{"model": "self-supervised image encoder", "dataset": "microscope photos of single blood and bone marrow cells", "train_examples": 194171, "image_size": 32, "crop_scale_min": 0.3, "horizontal_flip": true, "translate": 0.06, "color_jitter": 0.4, "cutout": 0.25, "method": "simclr", "arch": "vit", "norm": "layernorm", "norm_position": "pre", "activation": "swiglu", "head_dim": 64, "fused_qkv": false, "bias": "qkv", "qk_norm": false, "parallel_block": false, "moe": "expert_choice", "num_experts": 8, "moe_every": 1, "expert_mlp_ratio": 1, "experts_per_token": 2, "shared_expert": false, "patch_size": [4, 4], "conv_stem": true, "layers": 10, "width": 128, "positions": "rope", "pooling": "mean", "projector_hidden": 512, "projector_out": 128, "projector_hidden_layers": 2, "temperature": 0.1, "residual_init": "scaled_by_depth", "optimizer": "adamw", "lr": 0.0015, "beta1": 0.8, "beta2": 0.999, "eps": 1e-06, "steps": 7800, "batch_size": 128, "epochs": 5.1, "lr_schedule": "wsd", "decay_fraction": 0.4, "final_lr_fraction": 0.05, "warmup_steps": 390, "weight_decay": 0.1}
Rows from block 3 of a small self-supervised image encoder, named by matrix and row number. Rows with one number within an expert belong to one neuron, the router's apart. Each number is 50 + 10 x the weight over its row's rms, rounded and kept within 0 to 99. All counts start at 0.
Before each expert's rows are labels from the 100 images, of 14976, where the router gives the expert most weight on average: "place" is the part of the image that holds the peak. Only what is clearly more common there than usual is listed. The data: microscope photos of single blood and bone marrow cells.
# router: router (model.blocks.3.mlp.router.weight, 8x128), inputs 0-127
# gate: expert gate (model.blocks.3.mlp.gate, 8x128x128), inputs 0-127
# up: expert up (model.blocks.3.mlp.up, 8x128x128), inputs 0-127
# down: expert down (model.blocks.3.mlp.down, 8x128x128, transposed), outputs 0-127

# expert 1
place: top centre
router.1:35 45 41 53 48 55 62 53 64 59 62 60 45 46 58 49 48 50 55 48 54 50 57 53 54 50 44 43 61 61 56 37 19 58 59 58 60 49 48 62 42 67 51 68 26 35 35 52 40 56 58 64 52 40 41 41 48 47 47 51 71 37 47 43 55 48 54 52 43 44 55 53 41 36 46 33 59 54 49 30 42 44 52 48 45 34 55 49 62 58 65 40 33 53 40 58 69 66 50 65 46 60 53 36 53 57 33 58 57 76 59 51 49 33 47 41 46 60 25 46 58 47 39 56 49 43 55 60
gate.0:54 41 43 45 55 38 51 56 56 53 42 25 48 46 33 50 58 48 47 39 61 53 55 48 67 48 53 53 48 53 66 58 53 52 45 49 47 55 55 64 51 53 53 37 44 50 53 44 61 50 63 66 45 45 62 58 54 55 48 40 56 59 51 55 53 42 60 47 54 64 62 39 42 28 46 52 58 51 56 45 43 39 32 34 50 53 59 59 38 53 35 37 45 29 64 70 49 37 47 70 32 60 62 27 41 52 32 54 59 35 55 58 50 49 63 82 59 45 48 33 65 67 46 41 49 61 53 56
up.0:47 51 49 52 53 52 55 49 47 43 54 57 55 52 57 40 39 42 50 65 34 52 42 48 44 62 40 52 56 57 35 50 52 49 48 46 43 45 42 37 61 38 44 42 58 54 59 44 40 54 45 21 59 56 40 50 36 47 51 61 50 50 54 52 44 44 60 38 32 44 49 58 61 62 52 55 58 62 49 54 50 62 75 70 41 61 49 41 65 46 50 55 63 73 40 35 41 58 42 24 66 40 41 69 51 42 65 60 43 52 58 39 55 55 45 28 38 57 49 75 29 32 47 56 47 57 39 40
down.0:59 49 40 46 38 68 52 48 55 56 32 57 44 51 53 47 63 44 62 60 60 49 46 53 51 48 48 71 52 40 36 42 68 48 45 47 44 57 58 47 44 45 43 54 49 60 31 52 64 49 61 30 67 46 55 63 75 68 44 49 46 54 45 40 38 62 61 43 52 62 45 51 66 64 42 41 45 60 49 49 31 69 57 49 54 58 38 46 48 57 55 67 43 43 32 43 25 44 42 62 57 36 53 51 62 50 46 33 60 41 71 46 65 55 38 63 63 43 48 28 45 45 49 45 49 52 51 38
gate.1:32 52 45 59 36 38 30 39 61 52 39 48 40 58 52 54 50 51 61 54 39 45 57 37 42 47 24 32 67 60 51 56 48 59 53 51 70 51 51 50 36 57 60 52 37 37 42 36 43 53 48 51 62 55 39 45 38 44 56 48 69 44 60 38 47 63 61 64 39 63 56 52 36 45 67 35 50 40 56 49 48 52 34 64 57 38 52 63 54 54 66 55 31 59 38 56 59 51 52 68 50 57 62 54 71 57 43 55 58 64 39 56 48 40 49 42 57 51 41 49 35 55 39 33 39 50 38 50
up.1:54 43 59 35 49 45 70 36 43 52 50 43 39 28 47 36 43 39 68 54 37 62 60 53 62 50 49 55 57 42 60 55 47 33 26 75 48 40 36 54 74 52 37 36 45 50 46 43 60 53 52 63 44 47 82 39 54 54 30 48 55 58 42 57 57 37 54 38 49 55 51 56 60 57 43 50 54 51 52 58 55 59 50 51 42 59 55 52 40 69 36 52 56 47 57 33 22 65 48 52 43 53 54 46 59 51 65 54 46 52 43 50 42 57 32 53 64 52 42 51 59 39 50 54 49 46 40 53
down.1:50 48 51 39 58 37 77 35 62 54 42 42 50 49 51 54 45 46 51 45 50 59 39 52 62 71 52 40 51 37 50 48 29 36 52 68 55 42 31 54 41 50 51 38 39 45 56 58 55 31 47 63 68 43 55 50 35 42 51 56 49 51 50 52 64 60 47 67 58 48 53 46 35 38 43 37 43 57 50 55 60 42 51 61 55 45 50 81 47 51 66 49 30 42 40 68 38 45 40 53 53 44 57 32 54 72 64 58 57 45 37 40 59 43 58 40 35 54 42 35 51 62 54 60 59 49 54 57
gate.2:48 57 58 41 64 48 51 42 32 54 51 58 47 48 37 52 66 52 60 73 45 49 57 49 53 62 41 42 54 62 40 53 43 62 58 70 34 37 45 49 35 57 51 51 47 46 62 57 51 45 58 67 63 50 68 56 52 43 46 48 40 57 62 46 37 47 65 48 52 55 38 41 54 68 58 42 51 71 47 68 59 48 48 71 61 32 57 56 58 51 50 60 30 42 32 42 51 33 24 47 47 42 47 62 37 50 39 46 47 47 50 39 58 50 45 66 41 48 53 55 49 56 59 35 29 46 29 45
up.2:52 45 58 34 54 46 60 55 51 44 56 32 57 55 48 43 59 50 49 49 40 48 48 20 63 56 32 49 57 66 66 69 51 55 24 42 56 55 35 55 55 44 51 41 54 35 40 38 39 55 52 39 55 50 52 34 60 54 73 31 64 41 61 64 64 32 59 29 46 65 64 57 50 53 44 52 59 49 58 34 42 48 53 54 37 50 66 59 56 71 35 48 45 49 46 50 42 48 46 57 58 39 39 51 48 36 38 49 50 43 54 58 60 50 41 56 64 44 56 39 41 41 35 64 53 49 46 54
down.2:50 58 42 53 37 52 47 44 64 55 46 70 46 41 61 57 62 46 30 44 57 44 41 54 42 48 59 47 31 38 47 36 44 51 61 46 60 61 42 60 38 47 50 73 55 61 38 53 41 49 51 50 53 50 25 46 53 53 58 60 63 35 49 54 73 65 59 66 45 41 55 29 49 39 43 46 36 55 45 40 47 54 63 47 56 57 54 39 38 50 42 42 48 49 64 48 76 63 51 46 42 75 56 55 42 57 55 55 65 59 51 46 47 31 60 23 51 47 47 39 52 54 38 35 50 45 48 59
gate.3:53 60 48 45 27 37 63 45 48 61 46 56 35 47 57 44 39 50 71 53 30 64 61 55 51 54 41 44 61 60 51 36 39 50 55 68 53 31 49 50 58 42 56 57 44 62 55 59 49 46 62 66 51 53 62 51 37 43 39 57 55 60 46 43 39 64 56 71 65 46 50 52 54 54 60 35 54 55 42 50 48 49 51 58 48 54 51 62 29 44 60 52 57 39 44 49 62 52 47 49 77 57 57 41 53 54 63 57 38 57 52 33 53 47 26 49 48 53 44 70 68 57 48 43 28 43 26 42
up.3:50 51 49 46 40 44 58 31 46 60 50 39 38 50 40 49 54 52 68 62 39 47 64 50 47 47 33 33 69 67 58 56 35 48 48 73 44 46 53 50 49 59 49 58 43 42 38 66 36 38 65 66 48 59 67 49 49 49 39 52 51 59 60 48 28 60 60 57 59 45 51 52 46 64 52 37 58 57 62 46 43 49 63 40 56 40 64 49 34 39 63 57 60 40 43 53 46 51 34 56 58 38 55 58 62 60 56 52 49 51 47 56 47 51 34 63 44 49 46 47 63 42 54 43 26 41 15 45
down.3:71 48 56 55 47 40 47 27 54 61 48 38 47 55 36 45 51 38 65 62 57 46 41 41 60 60 42 51 58 59 54 67 59 32 39 63 47 29 42 50 38 51 60 45 49 35 59 58 61 62 65 55 60 35 77 50 54 41 48 62 35 56 53 43 51 28 49 58 52 64 45 70 53 51 65 47 54 50 51 62 57 47 55 46 43 49 51 61 49 61 42 66 43 43 44 56 27 38 38 48 54 49 59 42 44 51 54 51 43 45 52 50 10 50 52 62 49 48 41 42 50 54 61 46 42 49 46 50
gate.4:46 62 45 43 57 41 52 36 38 40 52 46 51 33 42 41 53 42 41 43 57 33 61 40 57 59 62 48 47 46 59 44 50 58 39 54 54 60 43 36 36 56 63 33 57 47 65 27 60 48 60 34 68 49 60 46 37 55 34 58 55 43 53 64 57 51 66 49 56 69 60 65 49 39 54 56 52 48 63 57 57 32 39 51 54 49 53 54 53 52 46 65 44 30 48 44 44 38 47 61 36 52 61 57 46 33 52 47 53 32 25 58 54 57 61 64 60 61 52 31 35 57 50 32 48 63 39 57
up.4:36 63 43 59 41 41 24 55 50 57 48 62 43 29 66 70 46 54 64 40 45 47 59 38 40 45 48 53 64 42 56 42 38 40 53 67 68 39 50 55 39 67 50 65 38 26 38 82 46 48 55 74 48 41 58 48 51 53 28 47 44 45 67 35 46 67 47 65 54 57 42 65 52 54 73 39 52 42 49 54 49 50 48 46 54 55 41 64 50 60 59 56 41 56 52 63 43 56 49 44 40 51 53 47 55 51 53 53 50 63 41 61 42 51 44 56 47 55 41 51 55 54 56 52 39 49 43 53
down.4:35 47 64 55 63 40 68 57 43 45 61 35 55 51 44 41 34 73 57 28 35 43 70 56 49 53 48 34 55 47 53 41 46 52 45 48 57 53 52 39 75 45 44 40 46 55 49 55 39 63 45 45 56 61 52 53 25 51 45 70 40 50 47 57 70 39 37 56 44 40 49 44 32 53 60 61 48 52 56 48 62 59 38 60 80 47 52 61 62 39 57 45 37 38 35 40 70 57 49 55 48 47 62 53 48 52 59 61 54 41 55 50 66 50 55 56 39 61 46 51 37 40 52 50 53 54 40 50

# expert 4
place: bottom centre
router.4:54 42 43 38 51 36 64 41 48 56 34 53 62 53 41 33 70 30 56 64 50 54 55 33 61 54 42 39 48 42 34 46 62 45 48 57 37 37 42 49 73 44 44 35 51 71 50 39 51 40 50 64 52 48 61 38 59 60 50 38 70 48 56 72 57 46 67 32 44 65 60 35 50 64 46 58 45 53 39 45 53 44 44 38 60 49 72 49 47 64 43 64 57 46 58 26 56 49 50 54 41 50 59 51 58 59 57 47 58 57 44 53 55 48 36 37 57 36 59 45 54 52 44 54 60 37 46 57
gate.0:54 41 50 41 49 48 37 43 47 42 50 57 51 52 39 64 40 57 54 57 53 36 59 43 46 18 46 47 64 56 47 42 60 52 61 37 43 53 74 53 51 39 61 32 67 59 49 34 52 58 45 39 50 41 48 53 47 58 55 52 31 46 64 46 47 47 37 54 35 44 31 47 65 47 45 58 53 43 45 73 54 77 43 40 29 52 42 54 62 44 40 57 67 58 59 62 42 42 50 42 53 33 57 55 48 59 47 54 52 64 38 49 56 45 51 58 55 35 50 65 52 73 52 38 38 36 41 42
up.0:60 58 47 63 52 53 46 56 45 64 58 44 43 40 67 59 52 70 40 58 41 42 63 46 44 47 34 54 40 44 43 36 55 48 50 55 31 52 57 52 63 56 52 54 56 45 33 46 49 49 34 56 53 49 48 33 58 32 42 51 38 52 49 44 31 48 23 55 57 54 35 56 43 77 53 54 55 50 42 51 38 78 23 54 46 59 50 58 34 29 50 52 54 61 49 56 40 60 49 62 56 52 54 52 56 48 44 47 57 52 47 47 51 57 49 60 46 25 53 69 63 55 52 71 49 42 66 47
down.0:35 43 70 44 51 49 38 39 45 31 54 38 69 62 69 42 52 27 43 44 56 51 52 49 47 57 60 47 41 45 39 60 44 44 54 46 76 57 29 37 42 47 51 52 46 63 28 22 39 56 53 53 46 66 57 56 48 53 55 49 61 57 55 38 50 48 69 44 56 62 55 46 41 50 45 69 54 30 42 60 55 57 38 56 51 48 54 43 46 77 51 59 41 61 59 57 62 58 54 58 38 58 38 41 44 44 45 42 58 60 38 52 35 45 51 44 62 56 65 53 53 51 44 44 43 52 58 54
gate.1:55 41 57 62 60 49 50 57 30 34 53 62 47 44 54 52 40 54 51 44 37 53 55 57 41 42 54 34 30 46 36 43 41 57 47 58 45 49 51 45 64 39 52 47 44 45 55 48 52 53 51 39 41 52 45 50 58 57 43 65 49 40 51 54 74 55 50 67 71 40 54 44 56 45 38 57 63 65 54 55 62 42 33 63 64 42 63 64 47 54 44 40 55 40 35 75 90 43 49 55 59 49 39 42 23 40 41 53 49 47 54 50 49 44 50 53 49 41 46 50 43 62 52 41 52 66 31 42
up.1:52 55 58 41 48 52 60 38 52 45 62 42 55 57 68 38 39 60 43 35 54 52 48 49 53 73 52 43 40 56 40 50 47 74 45 44 51 54 63 47 36 46 43 68 56 61 41 39 48 45 46 42 60 53 34 48 54 60 60 68 73 41 37 52 69 25 50 38 46 57 63 40 52 40 51 45 47 40 52 25 48 43 60 61 46 50 59 54 59 67 57 42 45 53 45 61 40 63 52 46 43 47 43 54 56 50 59 56 48 48 59 72 51 53 59 30 54 68 43 49 54 23 35 58 51 66 48 45
down.1:40 49 35 63 52 46 57 54 53 65 55 41 47 49 23 49 74 54 52 51 57 48 40 41 41 42 45 56 54 46 64 44 54 47 68 51 47 55 70 70 45 72 56 50 60 46 60 45 55 38 43 51 54 61 55 58 53 34 32 27 47 47 41 50 41 58 46 33 50 38 58 40 58 36 57 45 50 57 49 53 48 50 50 20 49 55 45 54 58 49 34 52 58 51 40 44 42 40 50 41 39 60 71 48 48 60 49 57 49 73 64 40 29 59 34 61 49 39 55 45 57 52 59 32 54 60 49 60
gate.2:66 52 37 37 63 46 51 51 54 63 60 52 39 29 46 68 56 57 42 61 37 33 51 46 67 33 57 44 53 62 36 38 33 62 47 58 46 41 64 53 38 50 50 72 41 43 62 50 65 57 52 52 50 37 49 48 66 50 65 50 39 42 48 49 59 48 54 64 59 41 43 58 68 65 35 50 57 66 47 47 49 38 41 60 55 52 66 58 70 45 61 54 25 42 49 68 47 53 49 55 66 50 47 58 49 49 39 55 45 52 47 54 45 43 54 47 29 61 40 50 63 42 46 42 31 49 56 56
up.2:70 52 50 50 60 44 54 57 46 47 55 35 45 46 50 52 45 56 59 65 33 59 64 37 53 40 41 41 49 47 38 60 39 59 44 51 43 40 40 52 39 48 46 33 48 45 58 40 63 40 37 57 73 25 56 56 39 56 73 45 58 56 63 52 60 46 42 61 45 52 70 52 48 34 53 51 33 58 40 46 64 26 54 42 54 64 62 56 51 51 52 51 49 38 69 50 43 67 44 58 63 44 57 48 56 56 46 56 56 48 42 50 46 58 21 36 42 23 41 50 53 51 39 60 51 53 57 38
down.2:45 47 66 52 49 41 50 64 43 57 49 62 46 61 57 19 41 45 38 43 64 44 51 67 62 63 56 47 48 52 42 33 48 47 48 51 50 39 46 48 56 47 36 63 56 49 63 42 55 44 61 41 34 60 64 54 47 36 43 67 60 51 35 53 61 42 41 57 55 55 60 61 55 38 57 60 43 52 54 47 49 42 70 45 49 55 55 42 55 59 60 55 67 45 37 41 48 73 67 58 45 67 35 48 33 44 61 46 24 37 60 48 36 27 64 54 47 43 60 49 53 55 50 40 36 37 52 55
gate.3:68 58 58 35 60 55 40 45 49 28 51 29 53 60 46 60 48 51 62 54 49 65 54 52 56 66 46 45 32 48 44 65 41 59 59 56 46 49 48 59 23 51 51 62 57 59 49 55 54 47 60 59 69 58 54 68 53 49 53 42 28 46 53 32 42 55 54 40 29 45 42 55 56 55 58 42 44 61 52 45 50 37 68 64 61 38 48 45 57 46 66 47 29 71 39 54 52 47 44 66 56 44 41 48 45 56 47 47 53 43 57 44 57 32 63 48 38 55 54 40 43 36 58 43 33 51 68 40
up.3:47 34 41 26 45 54 56 43 41 40 49 59 46 53 53 44 57 42 60 56 40 35 51 39 65 47 59 43 49 57 31 35 45 63 66 47 54 42 66 46 39 43 60 34 44 66 65 35 59 43 45 53 56 48 40 61 43 48 52 48 48 42 48 46 63 64 63 63 48 48 57 46 74 37 54 44 34 63 56 49 49 47 58 56 48 52 64 42 69 58 61 53 51 58 49 66 68 56 50 60 49 53 61 45 57 50 63 72 51 42 54 44 39 42 63 46 59 56 43 53 57 46 51 32 31 39 52 20
down.3:54 50 46 31 64 42 48 51 58 51 46 38 52 69 36 64 51 52 48 62 51 53 39 54 50 56 53 48 56 50 52 37 51 50 48 55 49 36 50 41 47 73 39 56 41 52 46 53 53 68 59 64 65 51 73 60 55 50 58 27 46 43 52 31 48 57 41 53 56 51 27 42 53 75 37 39 50 55 56 41 37 43 63 54 52 33 44 57 56 51 45 55 41 36 54 36 54 40 52 47 38 40 43 55 54 73 25 46 67 59 43 45 55 27 69 43 54 46 48 40 48 50 50 66 56 44 67 50
gate.4:61 44 67 52 37 40 43 61 47 47 46 52 41 61 72 40 46 53 43 37 57 67 59 61 52 56 61 48 51 51 47 51 43 57 38 52 49 44 61 54 45 45 28 79 59 55 51 27 51 31 52 61 41 56 53 25 55 69 53 61 55 57 56 49 60 46 43 52 33 58 40 45 47 48 50 51 53 45 50 38 51 63 46 60 29 36 66 51 50 48 41 46 73 47 47 37 50 60 33 50 45 44 38 28 66 56 45 44 52 55 53 46 53 35 52 41 43 25 61 55 62 44 54 55 42 41 58 54
up.4:49 54 62 40 64 50 70 58 40 50 40 52 55 53 47 43 53 51 49 38 65 48 64 70 53 56 67 54 34 49 40 49 50 56 59 48 34 56 50 46 44 52 48 66 53 61 49 30 76 19 53 62 56 54 48 48 58 58 52 47 42 47 43 71 60 38 38 47 55 68 37 42 50 48 53 47 39 47 43 52 46 54 47 53 37 34 47 58 46 38 54 47 56 61 43 52 51 62 54 70 38 52 54 31 53 44 64 45 57 55 50 59 46 41 43 47 22 46 59 48 68 56 47 42 52 29 67 37
down.4:54 59 63 53 36 48 33 55 40 40 58 57 58 48 60 44 50 67 41 48 48 49 40 50 48 49 60 44 40 56 55 49 45 61 66 46 66 56 52 46 51 42 66 50 37 39 47 48 46 42 36 40 35 44 59 59 68 40 54 72 50 37 52 50 54 51 62 70 81 47 72 60 47 39 37 36 50 42 49 56 36 49 70 56 64 52 57 41 47 57 69 43 50 55 23 58 63 52 45 65 61 49 51 51 40 37 36 49 52 46 63 43 46 51 46 34 47 56 40 69 56 48 60 46 48 42 32 45

# expert 5
place: bottom centre
router.5:44 49 43 50 49 54 53 56 56 48 30 59 76 51 35 66 60 52 34 43 46 64 26 57 61 53 68 70 31 48 54 53 58 47 58 31 46 50 48 50 45 45 49 41 72 47 57 49 62 42 47 49 44 40 57 60 41 29 41 39 48 45 45 52 43 65 54 54 42 48 48 33 53 36 54 68 27 53 58 61 35 42 49 39 50 61 52 56 53 52 42 50 62 51 66 53 47 49 56 48 53 59 33 47 39 47 66 38 60 30 35 42 52 52 44 56 51 39 63 60 50 71 43 50 54 45 67 49
gate.5:66 47 41 32 62 42 62 40 42 53 61 31 49 50 45 56 36 62 69 45 37 46 68 53 52 60 16 41 55 48 44 68 37 57 55 63 47 55 51 66 48 45 57 50 44 57 54 59 52 39 57 60 75 45 39 47 41 57 60 69 37 50 61 45 60 41 51 38 42 42 37 60 48 52 57 39 52 48 37 46 62 41 41 67 55 39 39 61 54 41 54 47 37 47 55 47 45 57 45 60 55 43 52 35 43 49 40 52 36 64 59 69 61 51 59 57 44 72 34 43 48 52 53 52 47 50 55 56
up.5:59 40 41 44 64 56 65 55 75 50 41 36 61 56 54 26 41 49 53 70 50 48 69 57 48 73 50 29 36 45 33 45 67 51 47 45 42 43 50 41 54 43 53 42 60 65 48 55 46 58 50 38 54 39 53 50 42 75 40 64 52 58 52 53 44 43 52 39 39 49 47 48 60 47 50 52 61 63 26 54 54 55 53 53 49 49 43 39 60 60 41 55 54 34 41 28 71 37 52 64 39 47 68 50 52 41 41 53 45 55 55 50 53 46 41 54 46 48 52 36 28 68 47 41 45 53 52 58
down.5:39 53 38 50 55 44 53 37 47 56 48 67 43 33 53 51 59 32 50 47 54 38 44 56 64 62 47 52 50 49 36 34 38 46 49 68 53 53 47 43 63 46 50 56 38 54 53 56 56 38 57 57 61 49 49 45 45 62 45 65 53 52 61 52 70 56 53 41 69 67 44 56 57 52 48 42 52 59 66 47 50 45 45 51 70 51 43 51 61 65 80 52 22 36 42 44 26 57 20 49 50 44 50 33 41 50 39 49 48 47 57 55 64 44 48 44 48 63 42 35 40 62 45 39 49 48 35 39
gate.6:54 70 52 58 37 62 47 43 43 52 58 58 43 39 46 43 55 53 47 41 62 48 32 45 49 33 43 62 57 51 58 41 43 59 51 46 52 65 39 56 40 48 52 42 52 48 63 48 51 57 42 48 70 53 64 70 50 22 54 56 45 52 54 50 47 46 57 67 55 50 63 67 43 42 63 49 43 27 70 65 54 34 64 51 58 55 53 56 44 29 67 60 24 57 46 73 33 50 45 41 61 49 47 68 41 54 48 43 38 44 42 52 45 75 54 49 51 55 49 51 56 55 51 42 49 48 50 34
up.6:54 52 42 30 66 49 51 53 59 46 45 39 46 54 57 44 60 50 42 54 53 61 74 72 58 47 65 41 35 46 35 42 65 46 51 48 38 34 58 44 58 44 45 60 56 63 44 46 39 41 69 55 36 50 38 22 52 74 44 48 51 49 59 44 52 60 40 45 37 66 28 47 54 56 43 57 60 65 42 47 44 62 43 52 46 39 55 47 59 62 44 47 71 32 54 51 73 43 48 59 44 49 57 38 64 55 49 53 45 45 54 52 53 28 53 52 40 42 61 53 44 69 61 49 47 51 54 54
down.6:68 40 61 59 55 57 48 50 33 37 40 47 37 55 53 55 28 59 41 47 45 54 34 47 39 39 44 47 71 46 58 62 43 41 48 45 54 56 62 66 41 55 42 61 50 45 45 69 49 56 39 49 48 43 60 53 60 39 44 45 40 50 42 47 31 57 40 53 45 40 45 57 49 67 52 60 57 47 39 58 49 41 60 49 37 54 66 41 47 39 42 58 58 68 63 42 45 64 39 52 61 33 53 51 53 47 52 45 45 63 57 60 48 57 58 52 49 34 32 75 65 28 54 42 25 35 64 50
gate.7:53 47 58 45 61 63 52 40 53 39 41 64 28 64 42 58 44 33 49 71 58 53 63 64 49 33 71 67 42 34 51 23 51 48 58 63 54 42 50 31 52 64 56 45 58 45 46 59 63 57 67 53 29 48 59 44 48 70 42 48 57 50 33 42 50 45 59 41 44 45 46 52 46 50 50 54 52 68 47 44 55 51 35 46 47 59 55 30 58 51 44 53 61 47 60 38 53 52 55 49 41 58 59 41 61 64 57 56 44 50 58 36 51 69 53 52 55 51 52 34 37 29 45 47 36 51 58 40
up.7:58 45 60 40 70 64 51 40 75 47 35 41 54 33 49 53 50 52 41 42 48 49 66 45 53 37 53 44 45 34 32 36 59 60 45 38 50 47 60 46 46 42 46 50 55 52 46 41 51 56 67 42 54 43 51 30 47 59 40 57 49 33 62 49 50 42 68 45 42 48 47 59 55 57 64 63 68 55 50 48 52 51 26 55 45 38 69 36 64 54 43 45 50 51 63 55 65 46 42 50 33 44 74 39 42 56 48 47 52 57 55 42 73 43 55 53 29 54 51 48 34 31 44 32 47 52 46 45
down.7:40 56 53 48 60 33 44 36 44 35 56 35 66 61 41 59 46 69 46 54 37 51 56 51 50 63 56 48 42 41 51 59 57 48 54 44 60 58 34 46 67 45 39 49 61 46 49 51 47 54 56 45 32 57 46 44 63 52 44 35 53 32 58 50 48 66 63 74 49 47 57 54 56 33 51 54 57 51 58 52 49 39 43 55 59 54 53 65 38 51 31 49 42 70 49 72 62 33 68 57 45 44 52 62 45 57 53 36 37 35 52 20 43 47 57 56 60 50 60 58 30 45 36 58 65 53 46 47
gate.8:36 56 34 46 48 37 62 49 57 56 53 57 30 61 40 59 43 47 55 57 29 38 66 52 36 31 42 56 74 57 67 36 46 54 43 47 54 58 55 54 52 47 44 61 39 55 43 47 29 55 26 43 53 44 43 58 44 57 46 53 52 38 52 51 40 55 52 71 31 50 45 61 33 48 48 43 55 39 46 57 62 57 51 39 41 41 31 49 54 28 49 45 57 49 64 51 54 44 57 45 59 53 62 61 78 59 55 65 54 69 52 63 49 39 58 37 50 48 41 59 51 59 51 51 59 56 43 41
up.8:49 50 59 40 61 59 58 68 57 50 61 69 62 51 51 57 56 51 43 28 43 39 38 68 57 47 62 63 46 56 52 61 32 65 46 43 36 55 37 58 52 46 63 35 59 39 60 59 63 53 49 38 50 47 41 60 38 24 52 50 49 40 46 64 51 51 45 46 70 44 59 47 54 43 52 53 43 45 60 64 50 51 41 44 55 60 54 44 67 55 63 34 47 56 44 51 40 63 53 73 73 50 33 57 28 40 54 47 44 33 52 51 48 57 39 46 49 48 49 67 65 40 46 44 50 43 63 36
down.8:48 48 65 70 45 48 66 45 44 31 54 64 59 41 68 50 53 57 47 49 49 52 50 47 50 53 43 58 48 41 61 54 49 51 66 42 57 52 53 51 38 53 58 46 49 51 47 35 64 31 40 43 27 38 41 41 51 38 36 47 50 52 44 34 42 64 35 65 56 52 49 41 39 45 54 33 45 56 44 41 53 47 51 43 52 54 41 52 35 53 63 32 59 51 53 61 56 62 28 68 53 37 49 43 43 61 54 53 63 58 48 48 71 65 28 30 75 62 48 56 44 44 48 68 57 54 62 40
gate.9:38 55 46 60 55 46 47 58 49 51 45 59 55 51 56 36 43 35 51 37 46 54 35 30 47 58 64 48 46 53 49 62 40 62 39 60 56 59 49 58 64 49 61 51 46 62 57 61 58 51 36 46 54 50 46 47 37 31 47 65 62 55 55 54 52 57 64 58 54 51 59 32 45 52 58 44 42 27 70 59 54 54 47 57 63 52 60 55 73 37 76 60 47 60 30 61 51 52 44 73 48 52 31 57 39 33 56 42 50 44 47 48 48 62 59 27 51 43 43 57 59 45 35 43 51 49 51 26
up.9:63 31 23 62 43 43 47 42 57 54 40 55 63 34 32 64 44 39 57 33 64 68 44 46 49 32 54 25 50 48 49 61 40 49 42 50 53 48 47 71 53 52 62 51 40 50 58 58 70 64 38 39 64 48 46 72 49 40 63 48 48 44 50 46 61 47 49 50 52 32 67 48 54 49 46 50 46 29 62 59 55 38 51 47 59 44 36 54 70 48 55 51 49 56 47 66 38 44 48 54 54 58 32 46 41 41 48 51 62 42 56 41 51 66 58 38 47 50 45 45 43 58 41 54 68 44 60 41
down.9:42 43 59 33 54 48 44 42 80 44 51 40 53 46 52 42 53 42 55 58 67 56 53 47 71 56 51 48 43 38 54 58 65 45 54 49 50 42 37 40 60 55 47 31 45 41 58 40 49 33 49 70 56 46 49 43 47 54 44 36 55 64 62 51 42 41 68 51 61 59 37 36 51 45 54 45 55 47 66 45 52 60 45 61 64 49 44 62 36 63 47 58 33 50 61 56 40 48 53 61 33 45 52 48 47 59 39 40 60 52 20 41 72 53 41 50 54 53 51 26 44 50 56 67 73 45 53 60